config.toml
encoder_norm = "layernorm"
encoder_fused_qkv = true
encoder_qk_norm = false
encoder_expert_mlp_ratio = 2
text_encoder_causal = false
text_encoder_layers = 10
text_encoder_activation = "gelu"
text_encoder_shared_expert = false
text_encoder_positions = "rope"
muon_scale = "original"
warmup_steps = 1400
weight_decay = 0.01
Rows from block 2 of the text encoder of a small contrastive audio-text model, named by matrix and row number. Rows with one number belong to one neuron. Each number is 128 + 24 x the weight over its row's rms, rounded and kept within 0 to 255. All counts start at 0.
After each neuron's rows are labels from the 100 texts, of 14848, where the neuron reaches its highest value: "fires on" is the input token at the peak. Only what is clearly more common there than usual is listed. The data: short read English sentences (LibriTTS-R). In brackets: how many of the 100.
# fc1: MLP up (text_encoder.blocks.2.mlp.fc1.weight, 512x128), inputs 0-127
# fc2: MLP down (text_encoder.blocks.2.mlp.fc2.weight, 128x512, transposed), outputs 0-127

fc1.352 [134 131 131 128 131 145 131 124 105 135 103 157 154  96  97 145 152 131 142  91 106 107 112 137 100 125 126 156 101 116 132 118  82 171 140 132 125 118 123 114 145 101 125  97 160 127 110 147 100 112 132 121 117 117 155 154 110 136 103 150 138 168 138 131  81  86  80 165  94 121 126 156 152 136 155 165  89 119 157 113 139  92 153 144 106  99 122 129 123 117  95 123 150 152  94 124 154 119 148 163 114  78 111 111 112 127  89  80 105 101 122 109 114 117  76 115 125 145 129 118 138 132  67  51 133 145 129  96]
fc2.352 [158 167 118 102 150  87 104 121 120 108  78 110 123 174  94  99 145 155 132 134 126 126 132 165 139 138  81 159 137  96 134 135 131 127 101 137 158 142 127 129 155 117 108 123 175 102 115 106 140 143 138 163 129 102 128 126 151 121 144 112 151 152 144 136 145 104 101 182 150 170 118 195 116 116 128 128 134 113 114 142 136 125 109 149 132 127 126 154 140 108 108 143  87 129 154 158 161 125 148 142 141 158 107 130 157 119 151 100 118  27 160 138 126 132  92 127 110 102 137 158 132 148 105 130 144 157 115  94]
fires on: "not" (73); "night" (17)

fc1.504 [ 93 131 124 126 129 135  99 168 121 127  96 112 133  67  95 139  97 134 116  80 110 125 111 136 100 116 129 106 133  76 144 137 148  93 143 141 138 112 163 138 124 119 136 109 146  84  83 156 150 143 139 142  97  98 151 112 133 114 106 143 127 123 141 162 161 114 128  99 145 160 168  94 127 157 162 163 100 150 153 141 143 144 135 141 136 150 168 130 134 137  92 147 127 176 142 138 127 129 112 165 116 125 108 140 100 140  71 131  90  70 133 122 151 175 144 138  96 100 148  93 148 127  94 157 138 108 133 122]
fc2.504 [124 132 129 151 142 144 101  92 116 138 138 108 123 157 136 116 173 146  96 117  93  97  85 139 122  94 124 109 136 116 128 136 104 189  87 143 109 154 158 145 100 108 121 151 141 158 162 102 142 120 104 142 113 116 129  85 128  85 139 130 123  71 138 135 112 163 146 162 141 128 101 127 158 147 116 115 127 115 116 104 153 108 106 108  76 144 156 124 116  55 132 155 145 137  92 151 125  94 120 153 109 160 127  96 145 146 143 155 120 154 179 111 118 149 138 135 126  97  88 119 137 114 114  92 173 145 121 131]
fires on: "said" (13); "such" (11); "some" (9); "the" (7)

fc1.378 [ 88  89 113 149 148  94 141 125 124 125 159 127 154 139  73 114  91 134 165 148 127 134 132 115  90 142 115 105 175 103 156 172 154 155 142 117 139 117 128 138 118 125 107 123 137 151 100 111 192 155 153 132 133 121 151  91 129 103 110 178 138 113 107 107 131 111 144 143 165 123 124 144 128 119 121 115  90 107 115 140 181 163 104 118 115 141 174 127 112 126 139  87  78 140 168 133 148  89 165 114 132 114 122 118 126 123  99 141 103 124 160 142  93  94 136 140 107 117 133 172 125  96 128 127 129 133  98  70]
fc2.378 [114  90 119 141 153  83 123 115 106 146  76 150 166  91 142  99 147 145 152 112 119 123 152 123 138 145 154 124 117 118 147 136 148 114 162 163 178 149 125 170 157 144 124  95 147 153  90  89 140 146 118 135 145 126 131 102 139 117 127 103 149 112 118  93 106 150 106 155 149 108 174 139 121 112 142 114 139 169 103 146 135 153 176 101 159 106 150 130 120 148 157 122 127 152 168 118 169 166 114 172 144 168 128 132  98 109 128 152 128 112 146 149  99 130 124  75 148 147  96 122 150  80 142 143 121  87 140 147]
fires on: "<end>" (50); "wish" (8)

fc1.256 [149  95 155 125 149 106 132  83 120  93 108 101 158 107 175 126 126 152 110 159 107 128 113 180 112 154 136 116 109 116 162  97 134 115 119 145 110  83 125 128 116 169  84 130  83 145  81 137 139 118 111 139  91 128 139 132 141 131  80 110 111 125 114 129 150 113 109 147 134 168 159  95 115 120 134 146 114 138 120 135 142 132  69 151 133 149 160  95 119 156 112 121 127 196 100 107 106 101 181 163 103 107 103 122 113 162 104 113 153 110  95 144 176 132 145 123 119 114 139 142 146 152  96 141 124 128 123 126]
fc2.256 [147 125 109 163 146 113 144 132 114 180 148 125 136 138 130 110 130 134  97 114 143 149 116 125 134 106 156 128 129 151 129  98 109 193  77 105 103 119 167  99 172 182 150 144 154 143 138 127 138 124  98 127  97 100 134 107 116 136 119 120 158 138 123 137 168 131 101 168 114 160 120 161 130 132 142  98 149 140 125 120 132 126  94 107 120 147 136 174 100 128 112 113 191  95 113 128  48 132 129 103  98 152 111 105 112 148 127 112 170 119 101 131 128 166 155 149 113  98 154 116 107 102 153 111 135 109  89 137]
fires on: "<end>" (26)

fc1.375 [125 101 125 150  95 129 137 128 126 103 184  88 167 177 127 180 118 156 104 151 131 147 155 145 151 104 122 154 117 179 152 113 165 136 148 123 155  99  96 140 107  97 119 130 122 136 109 126 158 140  99 133 128  99 166 135 110 121 138 150  99 150 162 113 146 147 115 119 127 143 140 135 109 125 153 148 143 153 128 148 142 136 126 116 126 107 139 134 107  84 109 190 132 160 138 149 117 113 179 131  72 111 139 148 144 118 110  98 119 103 109 104 154  98 157 103 141 179 151 161 127  90 119 140 157 114 101  81]
fc2.375 [136 130 134 113 134 112 190 161 113 126 117 149  92 143 112 156 130 177 144 144 127 121 139 105 157 101 122 111 119 117 109 125 105 123 133 145 136 128 107 149 169 134 151 126  98 142 149  99 103 120 161 159 129  59 108 146 117 129  94 117 149 128 133 128 186 176 145 114 139 148 112 131 128 127 127 152 173 123 117 161 153 146 130 152 158  94 131  98 130 126  93  91 212 131 176 177 137 136 144 149 105 116 168 139 152 103 129 143 116 132  86  86 125 108 127 106 142  87 127 131 136 119 124 142 104 122 110 123]
fires on: "<end>" (24)

fc1.483 [117 111 123 154 115 139 111 133 140 148 162 139 141 132 143 165 163 119 123 171 137 120 171 150 192 123 121 126 124 163  87 109 149 167 130 100 128 129 109 132  91 108 107 138 161 128 127 121 142 189 126 147 116 140 152 142 153 107  94 123 155  98 131  98 132 145 123 165 122 108 169 138  97 104 135 166  92 140  71 135 155 161  78 121  73 179 145 135 147 136 124 147 136 134 139  77 159 126 128 156 121 110 100 148 102 122  57 140  94 126 132 129 110 130 134 100 135 127 115 125 120 110 121 146 116 134 116 137]
fc2.483 [ 79  81 126 163 155  91 150 110 138  99 145 127 110 114 112 139 151 144 127 130 102 144 154 134 196 107 116 107 132 168 107 132 153 107 101  91 105 159 146 111 105 146 151 103 106 157 129 137 105 139  93 172 117 141 144 104 106 128 156 172 181 110 124  95 109 125 139 124 126 130 106 113 176 147 150 138 169  82 120 127 118 130 157 169 119 136  88 137 118 138 126 146 124 147 181 170 134 137 118 120 128 127 121 132 108 156 129 101 184 126 150 149 119 124 152 110 117 126 158 144  81 162 101 130 113 131 134 119]
fires on: "said" (22); "so" (11); "saw" (7)

fc1.133 [105 106 133 133 127 126 122  81 183 140 150  54 124 132 171 139 148 158 103 106 141  67 100 145 186 134 142 141 156 154 116 113 135 129 112 130 142 154 148 128  99  98 107 129 119 127 104 133 150 122 104 118 161 150 154 161  59 138 141 118 137 137 134 138  92  98 126 133 124 106 113 125 115 138 150 126 112 123 119 135 163 163  64 161 118 180 138 122 150 104 104 153 120 153 171 122 134 151 132 133 145 150 152 137 116 127 117 108 142 122 134 139 144 137 112  81 106 106 159 116 102 158 155 103  97 138 127 150]
fc2.133 [128 115 125 149 130 160 141 107 172 128  84 106  88 109 150 106 166 157 154 115 129  75 167 135 158  60 124  91 129 142 155 126 137 119 140 129 110 128 144 133 105 142 137 162 117 173  77 163 115 109  99 125 130 117 142 181 103 151  97  90 145 116 136 145 113 136 129 168 125 138 113 110 107 125 116 117 130  93 159 139 133 146 115 132 122  95 149 116 114 147 128 132 113 128 161 124  95 128 108  84 138 124 105 184 142 156 122  95 117 126  90 143 188 131 153 138 119  97 140 103 103 168 101 143 138 102 147 123]
fires on: "said" (73); "say" (9)

fc1.342 [146 125 115 118 132  93 138  81 115 132 155 100 116 123 159 114  93 120 127 143 117 124 144 142 160  85 129 118 117 140 125 107  96 130 145 118 127 104 151  86 140 151  81 127 143 129  89 140 140 101 152 161 119 149 104 163 120 140 104 103 142 116 146 108 126  89 137 110 142 140 145  74 151 151 136 166 120 100 132 101 163 186 110 144 106 152 128 140 124 102  90  77 161 190 119  94 138  96 137 124 101 150 148 157 138 145  77  96  88 129 128 106 174 115 140 102 151  92 130 108 147  92 118 124 125 131 125 156]
fc2.342 [113 131 138 112 126 119 145 120 110 169  89 132 112 139 180 107 167 125 132  92 110  96 123  93 139 104  95 127 134 161 175 115 147 146 123  86 116 147  93 128 161 115 129 149  96 139 129 159 138 137 112 127 124 157 103 184 145 108 120 121 131 152 141 100 119 102 111 145 124 167 125 137 106 146  90 113 166  97 137 123 130 144  85 124 100 174 124 100 153  95  69 178 133 123 140 100 100 133 147 132 111 120  81 138 112 167 121 139  87 129 154 124 148 118 136 154  70 133 165 130 106 141 134 121 155 101 156 136]
fires on: "said" (90)

fc1.486 [123 102 113 123 153 142 153 180 135 142 115 140 117 155 134 130 140 156 147 164 117 138 123 127 133 107 140 129 124 134 142 123 100 140 123 172 113  94 132 110 139 102 126 135 136 109 146 105 141  98 164 127  91 143 142 126  97 109 155 121 138 122 123 127 125 199 126  90 107 118 113 118 143 115 157 173 126 134 156 130 177 117 170 121  93  93 128 126 157 165 151 156 120 123 119 119 169  86 141 115 161 127 108 112 109 114  96 128 112 129  90 161  81 115  81 127  87 153 141 101  79  61 151 164  86 129 139 138]
fc2.486 [168 155 134 124 128 137 142 138 119 160 105  69 103 127 124 150 177 104 131 113 123 158  80 129 151 165 123 122 118 149 137 156 135 113 111 140 149 134 127 170 112  99 138 145  65  93 164 142 128  71 139 123 105 136  96 177 140 107 128 143 108 146 104 107 119 159 110  78 141 124 137 117 147 123 142 123 151 112 165 101 152 153 126 100 160 135 131 177 130 146 131 148 115  93 161 120 110 148 127 129 168 133 124 160 116 129 117  97 156 144  82  78 140 168 113 106 113 124 135 147  84 139 130 119 115 111  89 134]
fires on: "<end>" (60)

fc1.217 [112 151 131 166 139 156 130 123 141 156 130 131 162 161 174  95 165 136 130 108 102  88 150 107 102 134 111 100 133 158 130 167 141 113 154 124 131 112 134 117 142 117 130  86  90  93 158 111 132 136 126 183 134 148 128 132 133 142 126  96 127 180 133 110 114 147 124 175 143 151 141 111 150 126 115 140 151 204 119 164 184 117  76  83 137 144 153 160 100 135 127 117 152  71 154 121 123 145 112 117 118 149 152 116 137 157 126 119 140 107 143 141 111 148 105 102 154 125  93 118 174 156 111 134 104 126 132 119]
fc2.217 [123 133 107 131 117 130 187 140 164 109 151 142 174 128 129 128 140 115 131 128  83 125 143 103  84 159  86  97 166 160 162 126 148 122 138 188 123 102 137 107  95 119 153 129 131 127 143 152 134 158 120 141 128 124 152 144 124 159  99  93 193 137 148 127  94 120 130 108 114 151 136 124 130  90 119 114 123 127 163 123 125 155 140 118 123 149  95 143 130 123 120  94  80 142 159 147 102 159 140 121  88 100 109 189 155 114 140  94 156 178 127 115 125 151 128 121 147 148 156 108 143 142 162 142 104 124  87 102]
fires on: "<end>" (37)

fc1.319 [124 107 125 133 157 148 148 188 180 116 180 120 165 126 124  71 133 103 114 123 125 141 121 163 138 180  88 105 115  97 119 111 176 104 107 127 146  63 160 172 126 118 145 130  93 144 104 122 106 126 123 137 125 148 149 104  90 130 113 102 123 124 127 124 145  92 177 111 137 108 165 143 169  90 161 138 112 151 130 130 129 129 114 130 146 119  97 177 150 114 148 139 162 100  95 122 126 110 158 139 129 131  99 143  97 107 119 124 153 129 183 125 118 120 132 127 131 112 142 129 126 107 154 148 111 151 153 145]
fc2.319 [121  74 175 134 134 146 147 203 135 134 113 113 144  91 146 176 151 114 111 155 122 170  98 145 134 148 115 130 170 144 135 122 166 128 122 158 164 117 115  95 110 145 142 113  95 148 130 114 141 134 124 117 100 124 123 104 137 130 112 111 123 111 156  71 129 118 117 121 129 158 184 126  78 147 128 159 127  89 132 103  96 130 122 166  96 117 126 108 106 136  54 149 125 136 106  87 119 103 114 122 148 119 138 153 124  89 122 130 163 134 162  97 124 140 127  90 134 157 143 103 135  99 159 123 131 135 119 123]
fires on: "<end>" (36)

fc1.140 [137 182 139 123 117 158 176 150 131 102  79 110 141 178 119 125 133 171 115  90 122 114 136 134 110 129 121 107  83 133 132 129  59 144 103 141  96  84  80 106 139 112 132 122 133 149 124 112 113 118 143  82 150 126 131 109 138  94  81 128 125 173 158 157 152  93 142 143 132 155 110 108 116 157 148 144  96 159 112 144 131 124 106 103 118 136 149 127 165 109  91 151 112  92 127 141 148 137 122 113 147 153 127 119 143 143 144 113 164 103 116 116 121 122 121 108 126 165 146 123 148 137  80 106 163 136 182 153]
fc2.140 [186 138  83 165 109  99 160 146 126 116 102 123  99 204 130 122 168 166 126 131 131 133 132 159 100 128 137 130  89 133 116 113 105 113 140 174 138  83 111 134 108 101 137 146 121 127 100 106  86 117 119 122 164 152 129 113  98 133 136 104 154 156 145 142  99 176 125  94 134 146 117 152 165 106 123 134 121 105 142 136 107 130 118 142 180 113 125 121 128 112  96 117 172 148 119  99 125  95 164 148 112 132 158  91 165 102 138  74 134 113 141 139 114 147 122 135 145 130 160 155 124 127 119 167 132 161 148 105]
fires on: "not" (31); "no" (28); "make" (8); "many" (7)