From a checkpoint of a small contrastive audio-text model.
Model: 24.5M parameters, log mel input, encoder arch transformer, encoder norm layernorm, encoder activation gelu, encoder moe soft, encoder num experts 4, encoder layers 16, encoder width 192, text encoder width 128, text encoder layers 10, text encoder norm rmsnorm, text encoder num experts 64.
Training: muon at rate 0.016, 14000 steps, batches of 256.
Data: 26041 training examples, 137.6 epochs.
Rows from block 5 of the text encoder of a small contrastive audio-text model, named by matrix and row number. Rows with one number within an expert belong to one neuron, the router's apart. Each number is 128 + 24 x the weight over its row's rms, rounded and kept within 0 to 255. All counts start at 0.
After each expert's rows are labels from the 100 texts, of 14848, where the router gives the expert most weight on average: "fires on" is the input token at the peak. Only what is clearly more common there than usual is listed. The data: short read English sentences (LibriTTS-R).
# router: router (text_encoder.blocks.5.mlp.router.weight, 64x128, trained with AdamW), inputs 0-127
# up: expert up (text_encoder.blocks.5.mlp.up, 64x128x128), inputs 0-127
# down: expert down (text_encoder.blocks.5.mlp.down, 64x128x128, transposed), outputs 0-127

# expert 40
router.40 [ 72 128 149 133 106 106  95 171 119 160 120 134 133 112 126  97 101 139  88  96 168 147 141 149 138 160 148 105 117 156 133 162  81 133 106 100  97 181  97 160 148 116 139 119 101 130 138 103 135 145 130 172 153 123 110 107 110 139 153 145 139 159  98 144 104 113 144 110 139 120 156 128 101 118 116 105 109 139 140 105 117 137 110  74 117  96 139  92 125 138  97 122 101 102 177 149 120 105 130  90 137 171 132 158 130 131 119 112 118 141  88  97 135  90 164 115  87 150 110  98 132 122 112 104  80 143 153 130]
up.8 [105 135 126 110 105 113 101 133 142 122 107  81 109 140  95 154 163 140 136 134 157 155  94 115 158 116 143 102  93 156 131 152 104 104 174 162 150 140 147  99 124 102 148 131 119 161 130 147 105 131 122 157 107 139 158 123 128 117 120 115 149 160 135  90  95 111 118 100 121 104 127 182 195 127 129 129 125 142  79 137  89 151 142 126 111 146 132 130 136 141  83 144 137 111  79 129 144 125 141 139 165 114 135 138 122 160 109  66 135  81 162  77 106  81 107  94 108 129 121 112 111 109 127  97 140 155 147 131]
down.8 [132 111 168 104 139 128 100 101 142 132 130 108 159 112 124 107 133 123 134 119 142 110 145 113 109  88 100 100 116 136 124 138  92 108 135 122 110 114 118 124 155 115 166 123 160 153 143 150 130 126 104 126 145  98 110 121 158 155 128 104 152 151 100 146 152 110 147 190 120 156 127 114 225 120 165 124 152 105 133 169 152 108 137 122 138 135 138  77 122 136 143 136 123  95  83 109  93 107 140 156 123 123 101 136  99 177 112  91 149 100 168 137 144 111 119 122 129 118 132  90 104  88 176 168 149 118  99 116]
fires on: "was"

# expert 37
router.37 [139 122 142 155 162 149 149 141 115 101 183 108 112 142 140 156 129 135 135 127 164 114 107 106 121  90 179 120 144 139 127 143 100 161 132  97 147 129 141 111 151 134 106 126 145 110 159 122 138 168 104 154 143 123 131  99 119 108 137 169  84 139 103 138 120 153 143 114  89 109 101 156 106 120 135 162 110 107 155 143 150 121 124 151  60 162 150 120 120 118 110 102 106 107 123 160 114  63 146 127 128 109 160  96 112  98 152 139 148  79  83 167 129 115 130 113 128 122 163  89 108 174 117 119 134 105 110  91]
up.12 [102 159 131 131 145 133  72  88  93 126 113 133  78 100 119 135 107  94 122 134 157 111 137  95  79 122 114 162 147 140 146 131 126 136 133 128 147 143  97 133 142 156 151 102 154 118 131 154 134 148 133 159 144  83 116  97 121 172 158 123 111 162 158  99 159 122 181 112 127 122 145 163  67 103 107 157 128 140 107 122 172  91 172  83 134 113 153 123 127  79 146 103 140 118 116 142  97 125 132 107 146 147 122 122 137 154 144 101 127 130 163 163 148 140 144 147 117 124  98 136 174 141 137 112 147 163 112 113]
down.12 [129  57 133 149 135 156 106 145 114  98 117 117 137  94  88 142 142 105 171 113 160 153 136 125 117 127 142 143 150 108 181 108 135 132 116  99 126 105  88 172 128 119 142 155 123 116 140 149 129 118 125 140 140 145 187 132 111 104 157 129 145  92 133  88 181  94 130 151 114 130 130 145 113 132  95 116 125 113 119 149 129 125 144 172 167 148 142 116 184 108 137 155 104 184 158 174 115 140 142  72 105  85 100  96 170 147 114 129 122 133 122 144 123 133 136 129 112 117 142 114 138 103 125 158 103 143 142 138]
fires on: "to"; "the"

# expert 28
router.28 [132 128 166 149 162 153  98 113 159 118 108  96 117 117 159 147 129  87 112 137 111 129 132  93 112 138 160 172  95 121 127 150  88 115 173 128 137 123 100 144 136 104 158 171 125  80  84 155 148 109 113 167 130 107 118 166  93  99 121 138 127 154  84 108 138  99 129 155 132 114 133 129  99 113 158 169 120 132 141 100 122 134 133 126 147 151 134  96 140 149 115  77 115 166 112 158  85  88  80 122 112 103 140 149 128 124 100 127 143 136  93 118 150 111 107 122 145 131 113 168 121  95 110 143 122 166 128 175]
up.5 [ 98 127 122 113  88 119 114 111 117  96 146 159 114  97 103 160 141 131 155 109 113 119 135 124 105 113 164 125 129 124  87 136  98 148 162 174 123 130 110 137 169  87 155 121 125 142 168 139 121  83 118 154 130 175 141 102 133  98 111 119 100 154  87 118 154 134  98 113 117 134  86 126 133 147  98 112 139 119 126 159 110 110 150 127 100 150 132 137 179 121 145  92 141 116 153 158  97 118 149 134  93 119 149 139  99 135 120 102 160 122 150 174 125  80 181 133 108  98 133  86 146 151 151 180 136 104  89 138]
down.5 [107 145 122 115 157  91 116 141 126 134 105 138 150 161 147 142 100 154 134 106 122 104 137 156 183 146 101 147 113 165 152 129 102 108 128 140 149 123 131 153 144 124 119 131 102 139 113 110 146 128 155 121 139 171 122 108 124  95 129 107 139 114 126 141  98 140 116 155  94 156 147  76 105 130 144 106 118 129 167  93 112 121 113  94 154  86 123  95 153 142 146 154 169  95 170 109 154 173 171 113  82 157 145 135 141 121 157 129  48 138 138 132 158 130 109 114 122 127 138 114 118 168 154 167 100 176 140 107]
fires on: "it"; "be"

# expert 20
router.20 [128 127 133 139 155 136 104 123 127 105 197 160 150  90  88 128  89  94 119 103 143 167 148 143  97  95 145 125 124 101 129 122 132 104 106 113 155 115 102 178  91 135 127 118 147 119 109  84 136 120 156 129 103 187 120 170 130  97  92 115 172 103 110  84 117 140 132 114 109 130 132 148 134 178 101 125 133 134 160 143 103  87 120 148 128 119  98 124 118 123 106 129 119 109 140 106 111 163 129  90 132  97 127 101 118  79 121 115 110 120  89 141 136 163 103 102 103 118 125 143 117 130 131 158 156 160 155 171]
up.0 [140 138 113 156 119 136 134  82 163 100 118  57 129 148 135 111  77 139 127 132  84 154 151 104  91 131  63 153 107 148 172  70 112 122 104 111 150 113 162 143 129 142 121 151 110 131 166 128 108 102 134 131 126 129 121  82 114 107 159 161 132 147 139 128 116 145 115 151 100 129 109 141 163 137 118 105  82 165 115 130 142  99  82 141 131 118 120 122 155 120 155  99 114 177 143 123 101 129  97  95 157  98  84 148 155 154 125 126 135 156 109 132 103 125 147 143 126 117 146 134 149 106  97 130 121 110 156 133]
down.0 [125 143 117 183 154 129 132 112 153 148 120  77 148 100  91 141 121  79 109 159 117 113  93 152 147 139 115 147 108 101  71 159 120 122 129 144 121 124 119 122 117 146 148 121 131 122 123 158 136 139 136 110 122 144 149 102 147 175 132 115 165 127 116 144 145 108 116 113 112 121  95 155 110 157 173 110 148 163  92 149 144 120 107 130 104 164 149 133 109  82 144 121 145 149 157  98 147 105 119 138 103 120 101 192 114 169 134 126 118 183 159 125 126 161 106  73  98 103 111 169 150 147 148 149 134 142 132 100]
fires on: "yes"; "he"; "you"

# expert 21
router.21 [109 131 110 146 156  99 126 151 130 147 130 155 126 101 107 168 119 111 124  67 143 158 103 149 147 138 155 117 125 122 160 121 107 104  91 124 155 125 109 149 128 136 157 157 111 104 163 137 167 113 147 146  77 103 128 144 118  78 143 141 123 110 158 166  94 125 125 149 152 131 161 103 129 162 140  94  99 106 128  91 112 112 143 132 101 177 148 131 119 151 141 152 133 108 159 156 152 128 124  80 122 140 117 141 144 117 153 145 147 187 164 161 145 136 140  88 125 129 109 136 114 143 182 143 144 194 138 139]
up.2 [106 115 142 118 141 156 139 132 141 148 116 116 103 122 132 118 141 117 135 100 107 124 106 126  78 126  84 118 118 153 103 114 131 105 168 157 130 116 135 104 143  93 100 167 205 127 133 104 135 159 124 153 127 167 149 140 150 105 149 156  92 114 158 141 142 113 123 105 128  98 129 142 127 186 160 103  99 125 121 121  97 124 113 148 140 150 149 119 151 116 142 127 103 115 144 122 161  98 129 117  97 126 175 129 104  89 117 108 138 132 168 105 158  73 107 148 106 127  50 123  97 123 101 102 119 144 151 172]
down.2 [154 125 126 129  98 126 136 141 130 134  93 114 108 148 161 126 115  91 153 129 141 109 112  92 144 117 113 156 144 127 145 135 127 133 123 145 155 137 151 110 105  99 104 141 134 167 157 162 100 103 133 157 119 105 125 176 129 163 201 123 122 134 135  84 135 148 120 116 103  86  94 132 130  97 101 170 145 108 119 139 138 104  82 166 127 137 161 174 119  99 110 156  87 127 176 151  49 151 124 138 108  87 154 127  96 125 135  88 119  94 106 125 104 129 124 121 141 122  96 127 144 117 127 129 103  98 113 124]
fires on: "it"

# expert 38
router.38 [155 158 182 150 169 104  96 103 146 122 101  98 153 118 148 152 108  95 130 157 175  87 160 157 133 101 112 104 160 137 104 154 174  95  94 176 147 157 139  87  98 148 130 122 163 104 118 151 165 124 119 131 151 107 135 124 105 100 153 151  91 173 123 115 124 132 126 134 166 113 179 118 147 153 125 147 115 124 154 157 107 119 136  97 155 108 154 128 121 147 109 143 149 156 124 112 139 131 122 100 146 102 140 132 116 177 141 115  98 130 157 146 106 154 124  96 156 127 145 113  99 143 142 105 148 107 155 126]
up.0 [114 173 130 102 156 118 135 112 137 129  94 157 101 133 146 145  79 150 154 156 145 132 125  91 102 147 112 103 169 134 126  98 122 107 165 126 107 132 190 118 113  86 127  98 119 120 128 162 103 132 137 142 143 129 113 131 183 141 151 156 130 108 169 145 125 112  66 128 139 120 149 123 132 156 169 138 146 133 135 130 138 149  78 127 154 130 128 110 144 139 128 147 144 156 128 127 132  83 119 106 175 133  95 104 139 149 107 145 110 167 125 183 150 105 168  93 110 124 190 112 143 113 149 134  97 142 131 139]
down.0 [112 118 168  78  97 118 122  74 156 173 138 142 110 122 125 137 127 110 154 104 156 134 114 135 124 124 159  89 151 145 146 146 127 188 127 121 135 164 130 123 109 100 147 137 108 119 102 139  92 123 119 129 126 118 154 145 114 112  91 155 151 133  81 123 147 110 107 125 157 123 130 140 120 117 147 113 135 133  78  73 135 136 110  90 132 144 155 155 133 152  86 144 142 128  99 106  72 144 132 102 144 144 145 153 117 164 142  94 181 161  61 153 138 124 147 159 117 109 140 134 138 139 143 132 120 149  75 128]
fires on: "and"; "that"; "come"; "but"

# expert 63
router.63 [116  82 142 124 149 106 158 140 137 123 150 118 128 113 157 116 132 131 110 129 130 133 167 111 128 169 121 118 128 123 164 140 172 162 155 126 131 122  81 172 146 121 103 139  94 108 123 147 140 117 125 142  75 135 100 131 123 101 104 115 124 119  81 132 129 115  82 121 117 118 119 104 108 125  88 149 129 123 133 110 139 114 142 143  97 113 103 135 154 158 138  99 167  95  80 116 138 117 114 161 111 134 163 117 172 162 128 114 153 154 163  84 170 149 166 124 139  96 171  81 123 186 119 150  91 105 146  98]
up.5 [155 117 104 130 125 182 156 215 153  99 160 195 159 123 131 164 130 128 127 160 115 119 135 110 163 110 100 141 121 138 119 147 139 123 106  91 148 113 107 135 140 174 105 148 139 148 101 106 111 143  92 134 105 110 204  99 156 165 117 108 147 138 167 141 146 128 185  86 146 127 140 149 111 104 125 144 142 106 136 131 160  91 127 110 115 143 127 120  89 114 129 145 149 125 107 123 128 137 150 136 134 155 159 158 160 120 114 113 104 110 124 129 135 165 111 160 140 145 119 130 137 150 101 135 137 123 124 136]
down.5 [145 152 177 143  98 141 136 163  72 113 130 188 168 133 112 151 105 153 172 135 105 108 128 124  86 133  93 134 104 163 146 126  95 127 102 155 120 123 138 131 118 132 154  86 178 135 108 120 151 113 128 149 127 146 110 111 159 134 158 120 111 119 117 143 117 101 156 111 156 147 167 132 154 103 116 129 147 152 137 162 132 146 129 126 162  68 135 131  98 119 115 120 105 118 148 120 147 153 155 130 147  99 125 103 137  96 110 121 182 122 132 124 107 151  90 101  85 151  99  87 139 128 102 111 175 110 119 159]
fires on: "<end>"

# expert 42
router.42 [149 125 139 119 124 138 114  92 149  99 169 116 150 172  77 151  84 139 124 147 104 132 129 129 141  81  98 138 114  79 142 150  93  78 101  67 113 122 182 143 110 151 110 150 154 113 116 131 100 147 119 130 121 158 114 130 147 110 124 113 148  97 105  65 158 123 140  96 101 154 108 104 127  98 118  97 105 147 151 150  87 149 133 158 131 126 115 132 129 133 119 124 106  96 155 103 132 110 152  98 147 142 146 145 140 103 130 101 143 145 119 115  87 153 130 164 119 126 151 145 117 162 133 105  86 147  98 105]
up.5 [127 150 113 122 114 139  89 114  99 128 134 149 198 155 159  85 128 138 109 141 139  98 157  81 124 110  91 176 126 119 126  91 164 148 111 161 139 125 117 121 110 108 146  99 141 119 149 106 136  71 111 134 140 110 129 116 134 150 103 140 106 124 130 102 127  93  84 123 128 112 128  84 170 128 134 133 139 128 126 140 153 155 103 127 108 132 132 141 146 167 131 106 164 126  88 142 105  93 170 115 100 126 102 143  97 118 127 144 121  94 149 148 117 107 182 153 183 172 144 150  98 113 127  94 113 118 151 152]
down.5 [ 81  94 121 133 124 115 122 157 165 116 139 100 125 140 115 107 130 109 137  93 157 153 128 161  98 145  78  77 108 116 173 111 131 122 140 125 140 119 137 161 178 136 144 134 162 142 111 123 114 144 182 127 140 128 153 118 125  89 143 157 132 133 113 166 157 125 139  88 122 120  98 169 126 131 126 107 169 116 113  93 105 155 187 105 119 153 128 145  59 161 107 122 111 129 142 113  99 141 116 122 153 118  98 127 112 121 153 149 164 155 104 132 146 146  86 134 135 151 177 129 123 167 102 150 152 121 118 136]
fires on: "he"; "here"; "your"